Weights of a small contrastive audio-text model.
Model: 18.3M parameters, log mel input, encoder arch transformer, encoder norm layernorm, encoder activation gelu, encoder layers 12, encoder width 256, text encoder width 320, text encoder layers 7, text encoder norm layernorm, text encoder activation gelu.
Training: nadamw at rate 0.0011, 5000 steps, batches of 128.
Data: 15625 training examples, 41.0 epochs.
Rows from block 9 of the audio encoder, named by matrix and row number. Rows with one number belong to one neuron. Each number is 500 + 40 x the weight over its row's rms, rounded and kept within 0 to 999. All counts start at 0. Numbers have three digits each. After the name is the row's rms in percent of the matrix's.
# fc1: MLP up (encoder.blocks.9.mlp.fc1.weight, 1024x256), inputs 128-191
# fc2: MLP down (encoder.blocks.9.mlp.fc2.weight, 256x1024, transposed), outputs 128-191
fc1.549 145:457537493558549416517483488495423462499501555568472548520439516525467485578468515467474476535543483476455538479445504475516517530486512459568535530457434483568474505465506465561550415568481521
fc2.549 109:398455492464523426523490531472524531505443548528539468488492508513476517522477516465479442514496509440485565516478576437447516480512476513472514516479511438581563411520496510494536519493549573
fc1.550 109:575399530433511541483501471482470478494506498525489495501534587475522461515508495518532434512545542550496494485436442485505467510538482544513504506516475487549522459486557525458632409526501507
fc2.550 089:512500505457523439469540525476521471483544524512569507501470501503596505526489472512516511434521543504558452507465493463554453498455539552514525486498472535472493474542542515532481491469446488
fc1.551 123:519526489467431555513482463485527557476490434482564537519492542472532503524463536439451561440463497523495492517523524518505525547539494584513459487491507485565487448512496513422563523530526437
fc2.551 130:594510514520516528504485578537482546448464520493532460544550507517465471557437529514532473468492562491423474477484500497506490485481563504510432544477483555488516511525473555500414469512541569
fc1.552 126:548486516482505517480459476476546508455454474513580548479531557483510470546491496429479504427496485546546479519536497509482481463508480545482496457500461442474509497523465473499530554513521453
fc2.552 108:556500531503538581531533504613493444482539448440535476528440501426566545431454528431481528412482568487469565425503519519437456482458543541490462481491461486472419497444482516480504456550474546
fc1.553 068:495497523548536461469522545506520475491466497450500479490473472479443459483519466497516437514468493497529565519505473432530533517577501517475516470466406459550515564486507457474477536447492479
fc2.553 080:507488487513574465545554471519493467544530529435472482492531522513513574568547525443479483517622489448493476521550566508508568560518527512467480524503479530506469479559532503502380537565505536
fc1.554 142:474440478512489517455450517519472518466470472529443509502525558456490523527547485486534540482540531445457466562550507545522458550467498487597411579542454478534568486478517493568540513536455501
fc2.554 129:419494485494558523473503535485503493563514402504538545457490449496507515512520468514459538509481486536476447515423487507438567494464520475524568475483443508458538495589512499491506471560455557
fc1.555 117:551498514454574409465469469494507512500427552448551519513497510444530460524527475439479452471483462578470528478463519488537518536543454510492475481505497487503452458535514489486530534558553472
fc2.555 105:487550512531493542498515430485396529488522504513490552492517479471500478514494515475522471510551486543427436474486468457489492538485525517579500406489496455481510457558491519498464529546511477
fc1.556 126:471463472397528485499547523435540500514493482465580547485461527494521495546468509485545465509443466550466516489534480466482543492571472545437460428402455428473502510489476517456538475518552473
fc2.556 134:494461444598561564515518418482485463524518461481470502500473497508494493531562458502533473539511501535471540525461512537514484520494499441497547469484506556561392545512493433511480519483456514
fc1.557 114:527404555408545483495542463492455501495438492479512477522467533453460441494546527464512484536502486527438510547488488498509534550511539554520514481528466485487490535460461458511686460552439523
fc2.557 086:488506459429416532482514542481522534487493426572499508490481497462504526455479473568508500564568478512551564500516503476554465593542506520417463525468516443440471552523509511458522471512535477
fc1.558 145:517457430462519521524530456483508467520506462492500453424520495475513480506503515475525469419512574551454492552506468542446446548469496541558510455440517489553563473448493509475519540585527521
fc2.558 142:546512545586512597463433519511485479479478526473487524538462484485471498570465447532498507523493465518454556440551481506512403477473516520507406508550430523542567429470524507468521508575544510
fc1.559 108:519425494465444513501491583497488545468458452488481518459489524508483516478542580535549544529484491498523486592511559481515450504462556498596509496507500513501535525500523494481520499515496497
fc2.559 088:433443469537479493458497546484508458557537426563531513546542460530447449489449452509554568483561499444509470482513503521558485465476504502524590510516474548501470492492465504489423548516554484
fc1.560 152:452528494459573458513487497505482465506495543562484511517424522514438482556463508460521419513541458509432487456421455451439551519548512488487508525482450470569553549479514483531554419522483543
fc2.560 123:437500467490523460495479553502508486558545473640492468495515475501534484554469517544577553523534540440498495480512476442426538499448464441548529499570505528542563514550553508484519547544511541
fc1.561 070:515499464536494579499460505497461479481549429526521544525471496486455447515454473543517493547423507533542552489535453437458554428514458562556597470455540447545452523550570433470507555466498528
fc2.561 088:485472429535489480529497444545549517518482504528476388544472521530447527472547535469526554470500526459395468485492517434498503526530510464528540570481552519424530476501526525503554489450491494
fc1.562 145:510435497488497510441487502544468537452510448530501472458549522477516485558474439495491541513481474455461527526474443503500483577431492535560457565469493450454567516508544506575533494494518496
fc2.562 142:465521483437502538547430496465489580523509461486495571534415423519537486516459535494496529427560466474432460528530435441532460515497520456554603524440478487493493444484504520493489513492455452
fc1.563 151:500474507492520522435502535540470545504450503507492518454539525447519506555523497492486485504502521467563479558544529507575451533445539562562430456567546503491529494499491543522529527511445472
fc2.563 143:548541489458502493546530531486512437490489465509501493498481465450552473519538510486476529465456454486489573467471486487497475488503495508564547507562441492489520509467499512463485502558588501
fc1.564 133:493407515511446509514486492516445518478421490557498525504504551451452499557545546531502530535511538444451503572546533485525503524466536473589475518512486539559501456517529469526550502518462446
fc2.564 126:491466498452449502524532514518583434443490569514575484480435514524515542449551513451525460510478536449469485509492527520515571485528482494484573581454520484381503483465454480563525525498455496
fc1.565 066:512457607551523468463488469555544544517508531538547455537510505475504422531461520546565539519486494452419496537465541443433526535595468550546485463517578465556451460479531547460508486539463482
fc2.565 081:426534411519468526568556454560506466507464463548497558546461462525559505619495525528527504458582559443498519468496545505512465444552457507488537548485504505507554484553509538545577495514445491
fc1.566 133:542443456414441502505551483490485520542494463472475483479516508504556443465445510493538422493502572504438522550517480484516509490543537609517517498476515471412487505517493530497541510448528460
fc2.566 131:542485470584534482492497523457533480521557475505533566555537408555515498535497567484489502519559541471570481509564554486524507521471502556480526521390493443557447481532451469481487573515508533
fc1.567 072:565440459502538463446439582512445508469453446453467492514537457483448497483495503486555531468608472585427499439480506453514527566468493552482543493522525538493505398458473477535477403513483526
fc2.567 075:453591465494514518550517505521539522554567525504484477437494508540467529431449455442462564564522464440514494534451421499556508507483436489490516486528516476503551428450494500473544570434455486
fc1.568 068:492510551498526483480472506524501482501500438481514486572573543534505480406429472469481561512531557449508510468480485552519443508490491561542435534546460460466531523488473519500511479481573522
fc2.568 083:450497488508465542520466521581532482487510527467479473480503496533566403509561522475540473445478536500527504478524534453505480544467505557539555532474471537481550456488421425453519482482458470
fc1.570 137:550491540478473518479383497493476520496420471411473442502507618481508520548551511496514463565557524490510466554479522485532500473479563518532496409517517494505461441550529500488546442546525471
fc2.570 117:534502478426514515510584463500534452603419501564486527449456512489518482472464524534470484518543511444506498471486491517500545447504491537504508497508537510573598530514563492515494539477507501
fc1.571 069:491508445437471495494516533558484451484471496448500597442472504504542526528495503487529520530502535530510504532568436507599555451618439526572438434492463549566444536499552511467484446521555453
fc2.571 086:488504453534467525434412471565493544512534561464504509527520520571466490460463485466456575520486447515471504533472527442547518511492472447527448550387435523436481457437500545569502533484480464
fc1.572 125:526497454479483497454444479520441534483482527523433496450471512484430493526479494559452500531510533497520502578479528483475502500447552498520473494532538512537503446535473553557560470492463519
fc2.572 120:546485499389505507531515475530483521547470528460478480540527485465472453505496459512525499544417525476474465494465482519467532560473604552527438483470534508551510492584477531472521561504554533
fc1.573 152:448511469478566405500522468444496477567476500533517516536468524536509485517529537482485423508509475528436541430427450484458570525552479456439540497422463487569522524462511441511530437526506526
fc2.573 147:458502441477498481523473503438468442497447448557504422518490477508574555504454478552496516447524437536511466420504467411467490529441507516474537475404422506472561524448517549500488524542518501
fc1.574 070:453442503518548545537485510539523491464507546458542484451483465445474512448537444474458544474517433484516535478444504511498509458478447530534489495483546546489490463512545549502491514444519465
fc2.574 085:520413544448521523440572539545509487507579485488542501561553478497597568482520408448474479467443513461431494488503532597565479522494445483452520493453472487505576500471455414522466477520426513
fc1.575 139:529467545559482493429437466528420567446452472535493504501482521415494495597527503496487567526527515470489483573493482511521458577439504492569449523549494513551572495529514487541533520510480471
fc2.575 117:494466506483523541550476409525528406501510515538462465405474515579506504513464578446493499509441560540499472532490481549522517458530449487512526456472512553489483515508503434506504511466501493
fc1.576 141:565545494456598469514540468453540486522491452495552500506475519489528508528446528429502480446529436509488489508427477506449524548513515566477497478437487472528509487567471489504538488582591469
fc2.576 131:452466451515540542523464558431506501418461486487460546484511451508476564541496501504496561424491531522612512438448458501511459542504508574508469484536503435496418475520524545502507502510510442
fc1.577 111:576375489446472428511486524475517510458508452497526550518472532443484473549495444489499514530485491499467452553495516491487565539522487549498491448491508430562501528487474487470672501583491550
fc2.577 090:519536532465543497458566547518525519519506513521461485476442539429519558492445506489539459522534519527523461517481488541571505535504498479488462476553575565472470434453457451513407515515557543
fc1.578 073:504545535540457538521548446457497559539537505547507545445483519494526489546575439475458413456475546499501458500541572474463488510473449516540430487496532486512507449457497433498505482465469429
fc2.578 085:591496500458539462443486523514500450486500469511508455481490480492435461603532540508497447495543477427436577534524553491488494489487438465496536505527449564410500618510484525464479445479518521
fc1.579 113:573425566447515514438476488491495517505498501458535538512497547393458420499517509490480501540512497548493538541469499469488499513506522560521503490511484483531550454449499533468621480532534492
fc2.579 092:540529517411482469547581523509558486441468530509567531517491532464583512557474547524470486518495467465482435470509498489544488548504503483491484569502600451462425509537430472558545480508471503
fc1.580 138:448491509515456460451462521521406551471419502571464523506488518460464533535522496523516505476489467490442505556487495481526514550431558450569472537536488544545570446479533478593530480539452535
fc2.580 132:493539550484520527524532445506467433554508465457513487501475483542461453421599490471456473502504480520486513561503508521544543471490481430526530519461538465538508455510532495509507556543461506
fc1.581 066:480527426501556599498555465457529525515530472474526524535434453556547446511527558490590495443458544553438474509523493421513459458457513507459521459537500522509497468482501464533506525481504453
fc2.581 073:545567478465462554452441460506533639447397500505454451519505547451482517478501460541484486489517503526451498585499497407499498501564555516492522461482594541531446504435419480488497432488492468
fc1.582 115:505444574522450572440423514526442554430497508549495531519442525474501476510494489498442587468459555472491465589567490528519503483437555507595497562517471528483516468472471496531552459534461453
fc2.582 106:477434503506479457421511491520513521449463484457519476502480543527452536588491533444495443472501410516528511506524480502448505478495554558519454495490534520474461437492501502521519468481489484
fc1.583 069:440491473488528501541463507578487551423496489475521504467482481489530438437443503444492511519575467597490476554538537459546470505499486448457525513498467550492559489500547539450518468516559485
fc2.583 081:462572510498569454486557426508531563474470501495615517468469416495474445423545466567488463434489502537546438500475551544542478471494554469518539500472484456488530497496499471579577506564513394
fc1.584 109:515472523551524506445449546495418516458469424528511508453487561447553483470533506499468513469474513480463449603525517530488523574430558447587513587497484458522509489522531505479553512520487491
fc2.584 093:511478575585513525415418492521526569507537472488422519502508548554504459555521431551484497535488559487492461537521552543489509471505470463476560527450527513497424541526470499489491497462434491
fc1.585 123:425470569528492529463477469468397541468466552516452527506446518425428479560534508525529534490568524456470503535522482512497498551472474455544536533516480508513487495478486512519566421524427474
fc2.585 115:565490551506483508521532519520548461519491491470531554518449608523448511522510544481521498572470511525509553526508532505439563452567457508496547501501489522444429482458508521535498427523525520
fc1.586 072:517507474486525520551540487468481495514484550541472563524498531475481513518469525503457442507509528452573464533471532510525487525508521529490520554579494509486536500485523518506532504522514533
fc2.586 087:549424444492469437505396502450480505501420576466546473524515510437397490449498494488459510540404473533515561497514476463558500548549526461509529503531529479489450460478467457566514498464457564
fc1.587 099:463489480538493607524481475498434445474508437506518454505510538461471482577462474559470480534454488500497440480489525489475486490489467564490490559460491439515531558531540586529517517507534452
fc2.587 110:501491464443511488479586455519471479491498527490497462481481455401526486396557458535499547494452510445457554504482451519453568525455494461558547436509549606486563403522511491478519490452445469
fc1.588 069:556497496458481563527510483494501425505532501534516525465512452427485492433535548416444521441488512498496453451544459500555504501508529456499609548502422565477552475505432475501517478519472502
fc2.588 082:499476535496470495492486574471540481481482491510427524533527569555517568502475540487538553455429434530519531552518501445476532508513603496501483499487439524434521553476480516483504501470475503
fc1.589 111:535396506471499435519522505487493514459482493498542514480447552458495499488557495486478462520479554494465544527501538555457514528529486486498520460453524450563483463519452476481681418551497540
fc2.589 082:535506501423486537475561508481484533440401475444505505459537501469625489542444523518518494490481502430559502564479520481526483576573531416436507551468548519481510540497510542460460540472561495
fc1.590 075:516503534472523443499439464481533469446459518539582489447475552503541560569488416499549411426523496508437484500501433463557528483570474566479500432527459534521555515529545461478504475511399441
fc2.590 092:523515526520464475474496519509541466492502491499446508521509516510571533457484488543463494593534512517399471566584478489518425456500461482524498443485427475529493486523465463487478555514441490
fc1.591 111:448502485498538424550528519541488507490488532510542511519442527455482458533508513481567444476534414527446538517488494508523543486509482506453548566471472466536459520460503508523572436498489581
fc2.591 105:449523581533512466500489589458479483453525499512478587530472482499582533528435513484531525496552433429507450537471539441456535522442489481503500490523504453504571518467498555549516537558439490
fc1.592 144:518449519497503505483430520488533501492475467500495486517532532531476508498529482437470510425503545505554452570527498547523453515468506541552436477527525501518526458469500514470513513573480444
fc2.592 118:552472445475544505550516471429495395459517580485524516449478501467524432478410482497513477485521393410489540510464509553476489461468495491555478503558462529430574505493519428531494517481545530
fc1.593 137:560521472484457444510513509486497523503437481473526469451522543449494474408571490447523477471532509519482455590493561484474559515463574541519465470520492490473530452550420485503550546546504491
fc2.593 126:482484525598513526525435543441540589540506498537526463560467467507509477443545567504523453510504416475483435476520479557470527448538451540552445567523526457481473521477515484487497428431465579
fc1.594 067:548459514533471453469487465516545457428465512421474549494474551461456457499517452527514515447562491517456455448511492569473477485476489509471506523525560567501480458467539585436502516532459499
fc2.594 081:441534531486504453519503525550566440499504467459483538520504524415546572516466482548496506584503513469490491452547540473479532499411483519450476505525567472429515529528494437565518452501480513
fc1.595 127:541461502457554529530537491457499496486480485489527540491426514476517443523455506491487433519503496495481477511449456507442561562549470522464512486479450409517483585500459471484525431467518470
fc2.595 110:461513497481478420446527535420456497467488490464490474478479592499534561581533458549501495482473533396591500453501506494501494558514465465534463562484447504491527491520490559492527540483544426
fc1.596 069:547530595470499455498533533520526604490483494535513504519469458452450504507535506534535494512549435442469413560582520555462475542508544553531531593495522513479498513459482525462498526550528498
fc2.596 079:490512522472472500582457537512601465564568468526546600526543481453567502443442447573534488426537524457557533501549447462534497532489540398507478523582534403555447477504522500521494499579524510
fc1.597 079:483454472475563529523455461489460468409501512491443550505463518471502486452455450468520462489467566508500475567535489485573480546527456511604479449478464544571496526516532510451472470472529524
fc2.597 091:492505533495517482456510428538550531541461460496515422564515492535528508510570418530535480477463475518468451491565520535457507422522429516482454510472562491491521532497505543519526492542444453
fc1.598 120:512483477472523443501525506481532545547521441500485476478489566499542495489526506559563497512501432513479494450481474571544516577498455469504506534503481511488429433524463504582537505547532552
fc2.598 105:460514527407483544428545515483527497365508463475482555528488549515549508490469483546482502502474439548493536520501540533572561509537544502535545483541510456498528550513498530515512505374480488
fc1.599 070:514503527473506531498562559499504463436446502467558478541425490531499554466488448464479441494493428433509429440488446494430496491504484542505438498524448490454535450561535535551480542480478460
fc2.599 075:536516511498481529426489527512488492509530584467456535515444493467419484557532501522426464498518476448475559517517544557526493448525428552572563504480565535537561473483470510453516454435474538
fc1.600 107:532420533463468462480504488491448552484491417451505549452496552499495478515534505504504462484483523505471515531476521508470550527455562542520531516486471508515489483527437481518694480525478531
fc2.600 086:460498493488497517554410527527456500505391483522494484444468527397528559529482529520472531566568538527536519462507541523516454499459484542474480501567456501561450418468496526498533508492457531
fc1.601 069:513451483503515467454548575470533475468445477500484449537496556528572452529461488557434440491420482481517546485520436441423508570530509521526586509424520437503540537477482544522484535516507482
fc2.601 081:492533484526522462529466527560542543526476529536478499555512500481397510396484472515504593479570486507540506409435504416445548418489473507571553460557536467511440488513485520469552526490599565
fc1.602 069:482462527424497528503509517541484542411467557440515501562570435546514468509469546516506545520551488474494471487566520505544527440498546454585519536567556470487480440433529490476510566565467499
fc2.602 084:436538510505492504500506568549500547515475464479468590489582516513485592490486464493524515575537465543578550522510475459549459418507555509493488460530587529483477517430502475592561545482509447
fc1.603 067:450500503524548531481471442462537522519534425515502492534500489463496442533555430495538458523520509498482555481540527471456495501451452535539431575590483473506502557483445461472476503527509505
fc2.603 079:478465509505561572542584475492473571466496566478421517403496518547475526497525426470494514451572530462468549507581503518511565542561452529494524486491473475493524505409471540470493478402505455
fc1.604 117:570509519489504392501493459457441503499450517517532511417489492463477451521530527522474522515443461489470521553482490529482528552486520501521441557528567443491542479500480482539566471537426531
fc2.604 104:507475516478561509540505395451531584519476472467507493554474489518500460543453524533491527468482475525457548501495549480531490479543535498514476499580492504544482505553482442534518549485523482
fc1.606 069:488450466495560471578531529507488448473548449497501481486493484538450580455497483522438527501510562559532449458465483529506500500528475445476523477471482535524529443544399489495495470506521451
fc2.606 078:519431573513502507489564473553464492518501465494542494495425524504449487548446604490439538517521603493492496563540508563475459479488490496586514481476508523563536488402457407476517598444581544
fc1.607 073:551504495548525439439468512529465508448521476507523453465504548539559528551455476427573564444530460437440434486487560528425477528469516473526505533489434509535460531449458443449487531489513506
fc2.607 082:464410530483453482475447472523481505525459436518471538495492481542534432512468501535582537414481483494537496555463456606523412543480548506458491438601471523534544556520478447395447570499533472
fc1.608 074:550528528555527478470505543536510430536474463527451436562520521591576493560517542437475513433510548570545493443534513557551496553473477472494580541492426529489552510514544428526537447530524574
fc2.608 087:502440406510508482467473488443571482506502437459443517455592545509557463503482506415508490420479474546511500497475432498566545550469497590533467456481453557519482479579524552502454517464474482
fc1.609 133:463489519497442491470453527444502494471437514436431509541515528488482492540523510579520479608510502485521511568479487517472441512554460445490543472514536508419464460522555510464513413464411487
fc2.609 113:546482523409491510544519546497552481508441504497509537485503502480515454489537476522460446503450534568520519498477556505475522454508468556488451486523562529462455630498503467515489447362498476
fc1.610 118:577433516418523477496518524494448518533537422459493521513515527452519501539531496487519481533494538565467470524490475535546523543506515560558454474478459477535487448495479525467643458559501553
fc2.610 092:507504477453432478489544473430464522427435467497477514456521502449514428422431509505481491519492463507519503512501542544510520490523504443509481533528532469528529457519511529431541437477475461
fc1.611 069:513524554497501483424519455522550517497503461478486534555540469550521478534506471508545545453538482496522461473491484444533447573543529540440414406488553458478534457496544463502514482459489546
fc2.611 080:536520450521470400424501512506565471519580437475500540512584544454581475593487498523463470423451542487542487577452455589536512451512537410563565513481517501572505499554514474552507474510566583
fc1.613 071:491527469504520436539426489532444459542436410532517540524460535456467464481465475528511580547542503561534496554477534434480474468566527576511488552448536458478441405538487531528492507520502519
fc2.613 091:491470547484411541455476509448479524459548534537506436427477552602445560554506512497455485530548492467519434488529470516532456532468448459540521481500508500530551459533496469399544578491528545
fc1.614 141:583504477460522514472497485521470468503412474470490411453551555487542492523537492444535485472527542515470455585535511497435478497455513614576449484481505501506515474511446461433529529515544505
fc2.614 125:517532511555517573484434514457468550522446439452480478467506482536384553525486579505510496491553437501447548453483442611490493457548455537480464490544519482506479449519515483439475439522500518
fc1.615 139:530402523458467490505448507424506550518484524465523475482489510510490558487521493510493489483482541518591482477483513481575439462478479522489444454495513526538456510462465535430530507543423497
fc2.615 117:471504486426517470493468513500533521505452544464484505504481499517441385441548568486543451505536448466430499561492464505529508507545512540568470501559579497540492471427550455467504478442489495
fc1.616 087:560470472454515483487487477505512512550458527559487497553496550447464491519452501531549459457523463497438524455529456532481544515497450537499486532525446547606479477568507507503522430488502467
fc2.616 099:527502526555439514432494460494568554499484515544519447485508540518496523470477453504503505475403491559523450511482518423499440529493479454545511493513460485453501517548532599560550525527446524
fc1.617 124:537488529445478489488522483504475446480503526495464530519485455439465402457537487541547425590489469514465491539479507461489497521490459505536519500415483441491454516536418536540546499538469572
fc2.617 116:540491478427481509489491499497459625535507502526519513527501564500466528464404521496489548497498479539556475548468470515565523481487500546453480463522570490428554507462443541515454543460523486
fc1.618 073:543502516514476539416485465548503507552469429555519470564518458478496508477518498533484473478445476439585424483528525535468538535508460466461455520408491482578527493572493465538489465468481548
fc2.618 079:472462525479461449449483588457525459542427433460530473539460482506459546496533514526458441466457445528383485458460567516544494481541472534474496495485552539452521572479445469411493551426589579
fc1.619 138:569428539488505479521469475527479433512534467509518472496432562505504501437616510478566496475487486520468464500511475577476488537541457504517535519442527467419504446515538509430522432499528518
fc2.619 107:500557526412520517415554477464478474482496495542512552452514510488462426455435529557541544503503420471501494560451575542533508441503498523483472458554498522438497556458510564522555525471492446
fc1.620 149:546551460503505484500476478546500518513474489559497493535470520484499448515525492410530456415524470524469462478491457499484580527516487539537505550543456501588531473501505443462563508539581478
fc2.620 127:529496496548478489487520508478506467499501512469454462512464485412558508550529534448449475565494522484505515588552510527576520454499413526466461548557550568500455538425567522453489456476493538
fc1.621 135:618490515489494509502440524500513521442445526500509508506534526494499524537553532440450507441550541459500458566486520502531486501472533538554476465531471522560538457487527478503546512537482443
fc2.621 114:539512455431539468539502497389539461475511476490647541448537536530438524521443465429464526482473503494591545524473508545468512532519504588498497538592546516466545560504422456491525468464556476
fc1.622 071:512435504542485426516511566562489413553527473558577521471507466507454491422548522504472439505471474492571497557508494428458475548490519553539525538494534524505537454576471533506464451498475579
fc2.622 088:524588418465477458490517420531561438437481504492541475515495532517490532438454472537485626488546390511536491594538475552534468469455496473441518522458523416497508446461483511498437570494511558
fc1.623 073:507496510479451457463502493469428432547496468524427510576424529542530442510470467455472482530410447540490498499488509559422444592457523532543546512546428469462534518502486532546499415533529546
fc2.623 091:493410522499494514569426495496503540547490527507537487461569484521579519518487500457468456540438444531544500436485476476573510513557519432521511531524501563495467539477526599492484466554550523
fc1.624 069:533528482470468495558507581568557491561445521420527497434445499522473453459513549516433558432483492486543529515427438534524519516526473456485522467525439502498523541537500458468490522516536564
fc2.624 078:536469547513550574528540461572518522567448513575513481488477470539489514472494502524481426449508499557539458568536524485457533388514498502617554488461501454496548507422526492532457498463494429
fc1.625 153:552439455505495511488512541465470478566491518510509468467526486481506505428539464495559507493522507462445555568561544437473513515478554569510536502442485461450445486481418545436514585549512529
fc2.625 118:561483524660495447520468543534534539489575510518434456539482520467510537534547452509494529481504466475468555461563528493526509518502516498465539553591449467535506454558479519408531466470490517
fc1.626 171:548523494519498561488517453489555490476513475515552485550496506493534453487488507458490508404489507506514482518525526529474515532546477589520438478528516424495560470494482459468537528510567410
fc2.626 154:519545492522501540543485490515480552499495482455459486504558544472499542492586583434456499504489446494412592467562518498525493526469508512492443499532565493598495516487521526441518494473506536
fc1.627 070:503452470465526522451450526483532413519486457530500437472483542495473526507478507531512526421478502478482496543495486524518542525528485470449547535475469469524586439594426501527480496423482504
fc2.627 087:537523429435482468422489460456551546463485527484603453550507537541518428516473512483590541501514475512511436504461514553572438504534476476450493532518479508564491478535424581443544514450531510
fc1.628 154:543489473406446484527518512419525532510466485464522508456488549504520540526543540542443494511477467565505495496505512521499543494565515509451519447516503500534491513543505511433539483539468518
fc2.628 135:463518482411551517550516460586504495538466524495533529472479508482477469508544534502546473568526533591520433499560461500427456463570487508539483489444422509392569484467508549490464456503486466
fc1.629 137:478458521499491482505463478509421486446468481592487501539491539473430493530554493463485510509522433493453489548480475486509533553462532470561483580513447530612514491485564463555567432509497553
fc2.629 126:443400507503496514479447494518499496547539572479390472472524488488513493519470502445514477452552575539492485530525499483507511461486461464515466498489496487463499440494503452541523446472471523
fc1.630 071:558497485436514454553590515455472462516532433507546442495448461501503474499528445542514462540473455506466574463498459461505464580457444516530466481448511525474553519403511608495488448522483553
fc2.630 085:537499490470503478427509472575481482428482449527558546463447511494531545531479380534510490537479512481456519516582514509444521509491476530493494452577574486485458551510542517494470453506517597
fc1.631 110:527427495523466466505476519542468513443480537527469476438497575507502505526547503513481507420511497518505461582556523512520495509457525542566469498559481466534500498476514544511540494495465514
fc2.631 105:486499508533495474446502464469538434508512499499571439514572540500510524555498481471476493475531543525471542502524469518522505445540547401533566502481539500525490540512520531463504545513574522
fc1.632 106:575436474469479547462459518516437513439494499509479518525496498504436522530540497475521489447579500471433531558509550525458489542447505484580538475504390454440523535523478485463525438547453478
fc2.632 096:531494487463523513498487515478476512499408483487464554581562471480535528547515446467472526507491469502438505410535497532540508501509534445483452449558567478430505437459444470521461464457525460
fc1.633 120:493355521501456539494490517504500577438474431547518541517554533463470455522496437566494566532478484438531467522550556510493492503468485525569457473518539477448510448452482508528545495434499517
fc2.633 104:507518520488485529581534530493481548514481463452561480537397523455602513529512484515474521490539526497497500523453498363510489539477509430524541548517446467442551449505448578497542536570471493
fc1.634 150:512495538550482530472429452440519571534470503509524496544443501554521518521463546495473575487482493448563495548491536516547533544536508506478498514562528483582401528499494507496554497475478438
fc2.634 157:536540536565567553539451478514479495463495541524582484515461521590394536583421530506444458506505510508517499427452473482485529549513559477500496539496460488516534557501532439536562494501491484
fc1.635 070:463443524447515531411470484553505565455507487473523430447546513542517484493506523498502558509455534550451463514490539510497474541520519534482484519578556563560529471450475519476509455509500495
fc2.635 087:521461577492506514515398458607530448531558549487587522508504524469530493454452479488432545503500510537572531522523495508591522439505500489515438491548526479554509446493588418524520529453503586
fc1.636 074:475499481515450464460480481467417446568463546503517548515544477492424529430571523548472475467552526469421535511560476507500513529552526504539553485518529530497457510545478472467488487505449544
fc2.636 087:573508526468542504530481553515532538542580459513523487538529477395556521484485503523388548454530458472530469579454471497516510470479458510429524502526479520382489558478453476436454530487507454
fc1.637 138:485468528511450494490457500523440496492445504451452473483513601455481496509548497535493461506515517531527475559522505538522464509429524545557463466570510507486562513483528539560507521528467477
fc2.637 123:521537519456521458537513466511522514436432530506493477464541430462547482570482426582508538522462545463491546500458458505480516516512518489465542446457478462504482570480524543520486476471504386
fc1.638 142:487492486510486504483538515424483497482490477491471633443509483503475494533536517575568451548533445477500559553471530513444498556512522514542529538492471456491468482516492531530565522594462547
fc2.638 129:536510499491534504537507478501483575548588514496435479486543497551491496520554518531545566506432456508502473504450430467552464536551505442495571578540484441544458559582480549492505481498487474
fc1.639 073:551510503500564488458489496556451394501537501574545453500505473539489540493566471486535445509493448474539446542476569503500490504446518451471587502516539544520559517559479435562507487550483482
fc2.639 089:511565481509445442501471557421546511554503470529472551572541530484471428569452515508504483449535483460544460489436453542524468448491474485510481506554572574580538456562532500452446515504525477
fc1.640 068:458482536552420444525451488543465523499469489483526490458522495487422444448512498526570464521521535426479508476408461459507488468506523438472433466473537540485544460578449535577502530458540538
fc2.640 088:560588357477530444465562491465457493475528519522531531482489484506501444493511489531472450440499513479533486582521551573510578488454501504463553566531519556490547518530458521471501466538526503
fc1.641 071:537439528489482501488569456531462531485476525525479549523553428465503517554469575531510498489472503515532401483492456542492527497579461423563528467513586466470529490492496491518516552523471572
fc2.641 088:508554557492487524554479526548537496532449472559509447430487469498459539498458452505505503495533449546514545464454550512520540449502559581443464499467549481486526543452449527538507468564468542
fc1.642 082:502509477511506513469584560515516481455494532545471457388453468493510467487520603548468517476474471573483546569523454473479531585479551475522429468466464450453508482474466579529473420508454583
fc2.642 097:570510500464559428468502491473492498535476461540557502481506443555497495495502557455482471552550432507537492454465495545560535494505531493493506536555484508484521541509404519547505472501476459
fc1.643 069:455482462537485527431428479427509419475480497548499465477530459456573521517468519523444479498445494566484477444524536513475519486525507484462531459464559470516544561477458554495498474553540510
fc2.643 079:477522492543468529516542530435493507457461480486466497548477546495509528518563492552496588464597483524470499505550586431542510452525436550476517467491577511514506454512438437476532574500525486
fc1.644 115:550395538470544445517477530464444503480500433490556539473424553487461519481570477476521425479452494569493491543513453486500527542516538500553495508486517435540445528506456494511668495531480500
fc2.644 086:454527479375471466441524466468516471446495420557540575474485493463494561503418470528535476495491511519496521570492492518544473479523522530552567475517398480495501476453450454520419448488456471
fc1.645 071:475461556437476508450481467432488466593499491458476495473531496503523527595417506451518471528470484580493461555558502546496500533435556556554485521507448437526435571534452505516466484522435504
fc2.645 080:535504456471530549481474533522518549469507590507465396583514546587481503433467521496554519454553552467517404533473477512520581474548490498441484551518482530526487495564480519525432449454442482
fc1.646 068:461486460492441510500475521483524536444557493458470463489420530483527537537540447445483543449449519552568453505483437435539424557570480454531510501559540433454580501437496443544502570496470520
fc2.646 086:520451460505471529468494506575482546457507446477553500514392471496490469500489516500538422486529528562462468458474474517462500447497489545542510475432441512560548472515450504483535506473475531
fc1.647 068:490494519458509444426558475498531450563452503484535489554520439570516472504537515554502470481489463530497553476457480536517519508470437421450446480484465500529580542544440491427504495519522542
fc2.647 085:433482569488406563457541498460510503473408532555524491498432496530513537470586473570521548531530562501500497594561470490411564485508515478521530539442504379550502506516482505470607490479480496
fc1.648 075:539510478537528499447553485463499536502413496542584465549468470464523505586494477576485538466493449489501462470503454482461553491475442472477444551534465455449542513508540502400523516465502466
fc2.648 089:505479521450475558528534504513556437505507557501521471506441545535492521508520569462453478481493514523491468508476503491522461466544410501452458451527547484438554528521470502494508460505466548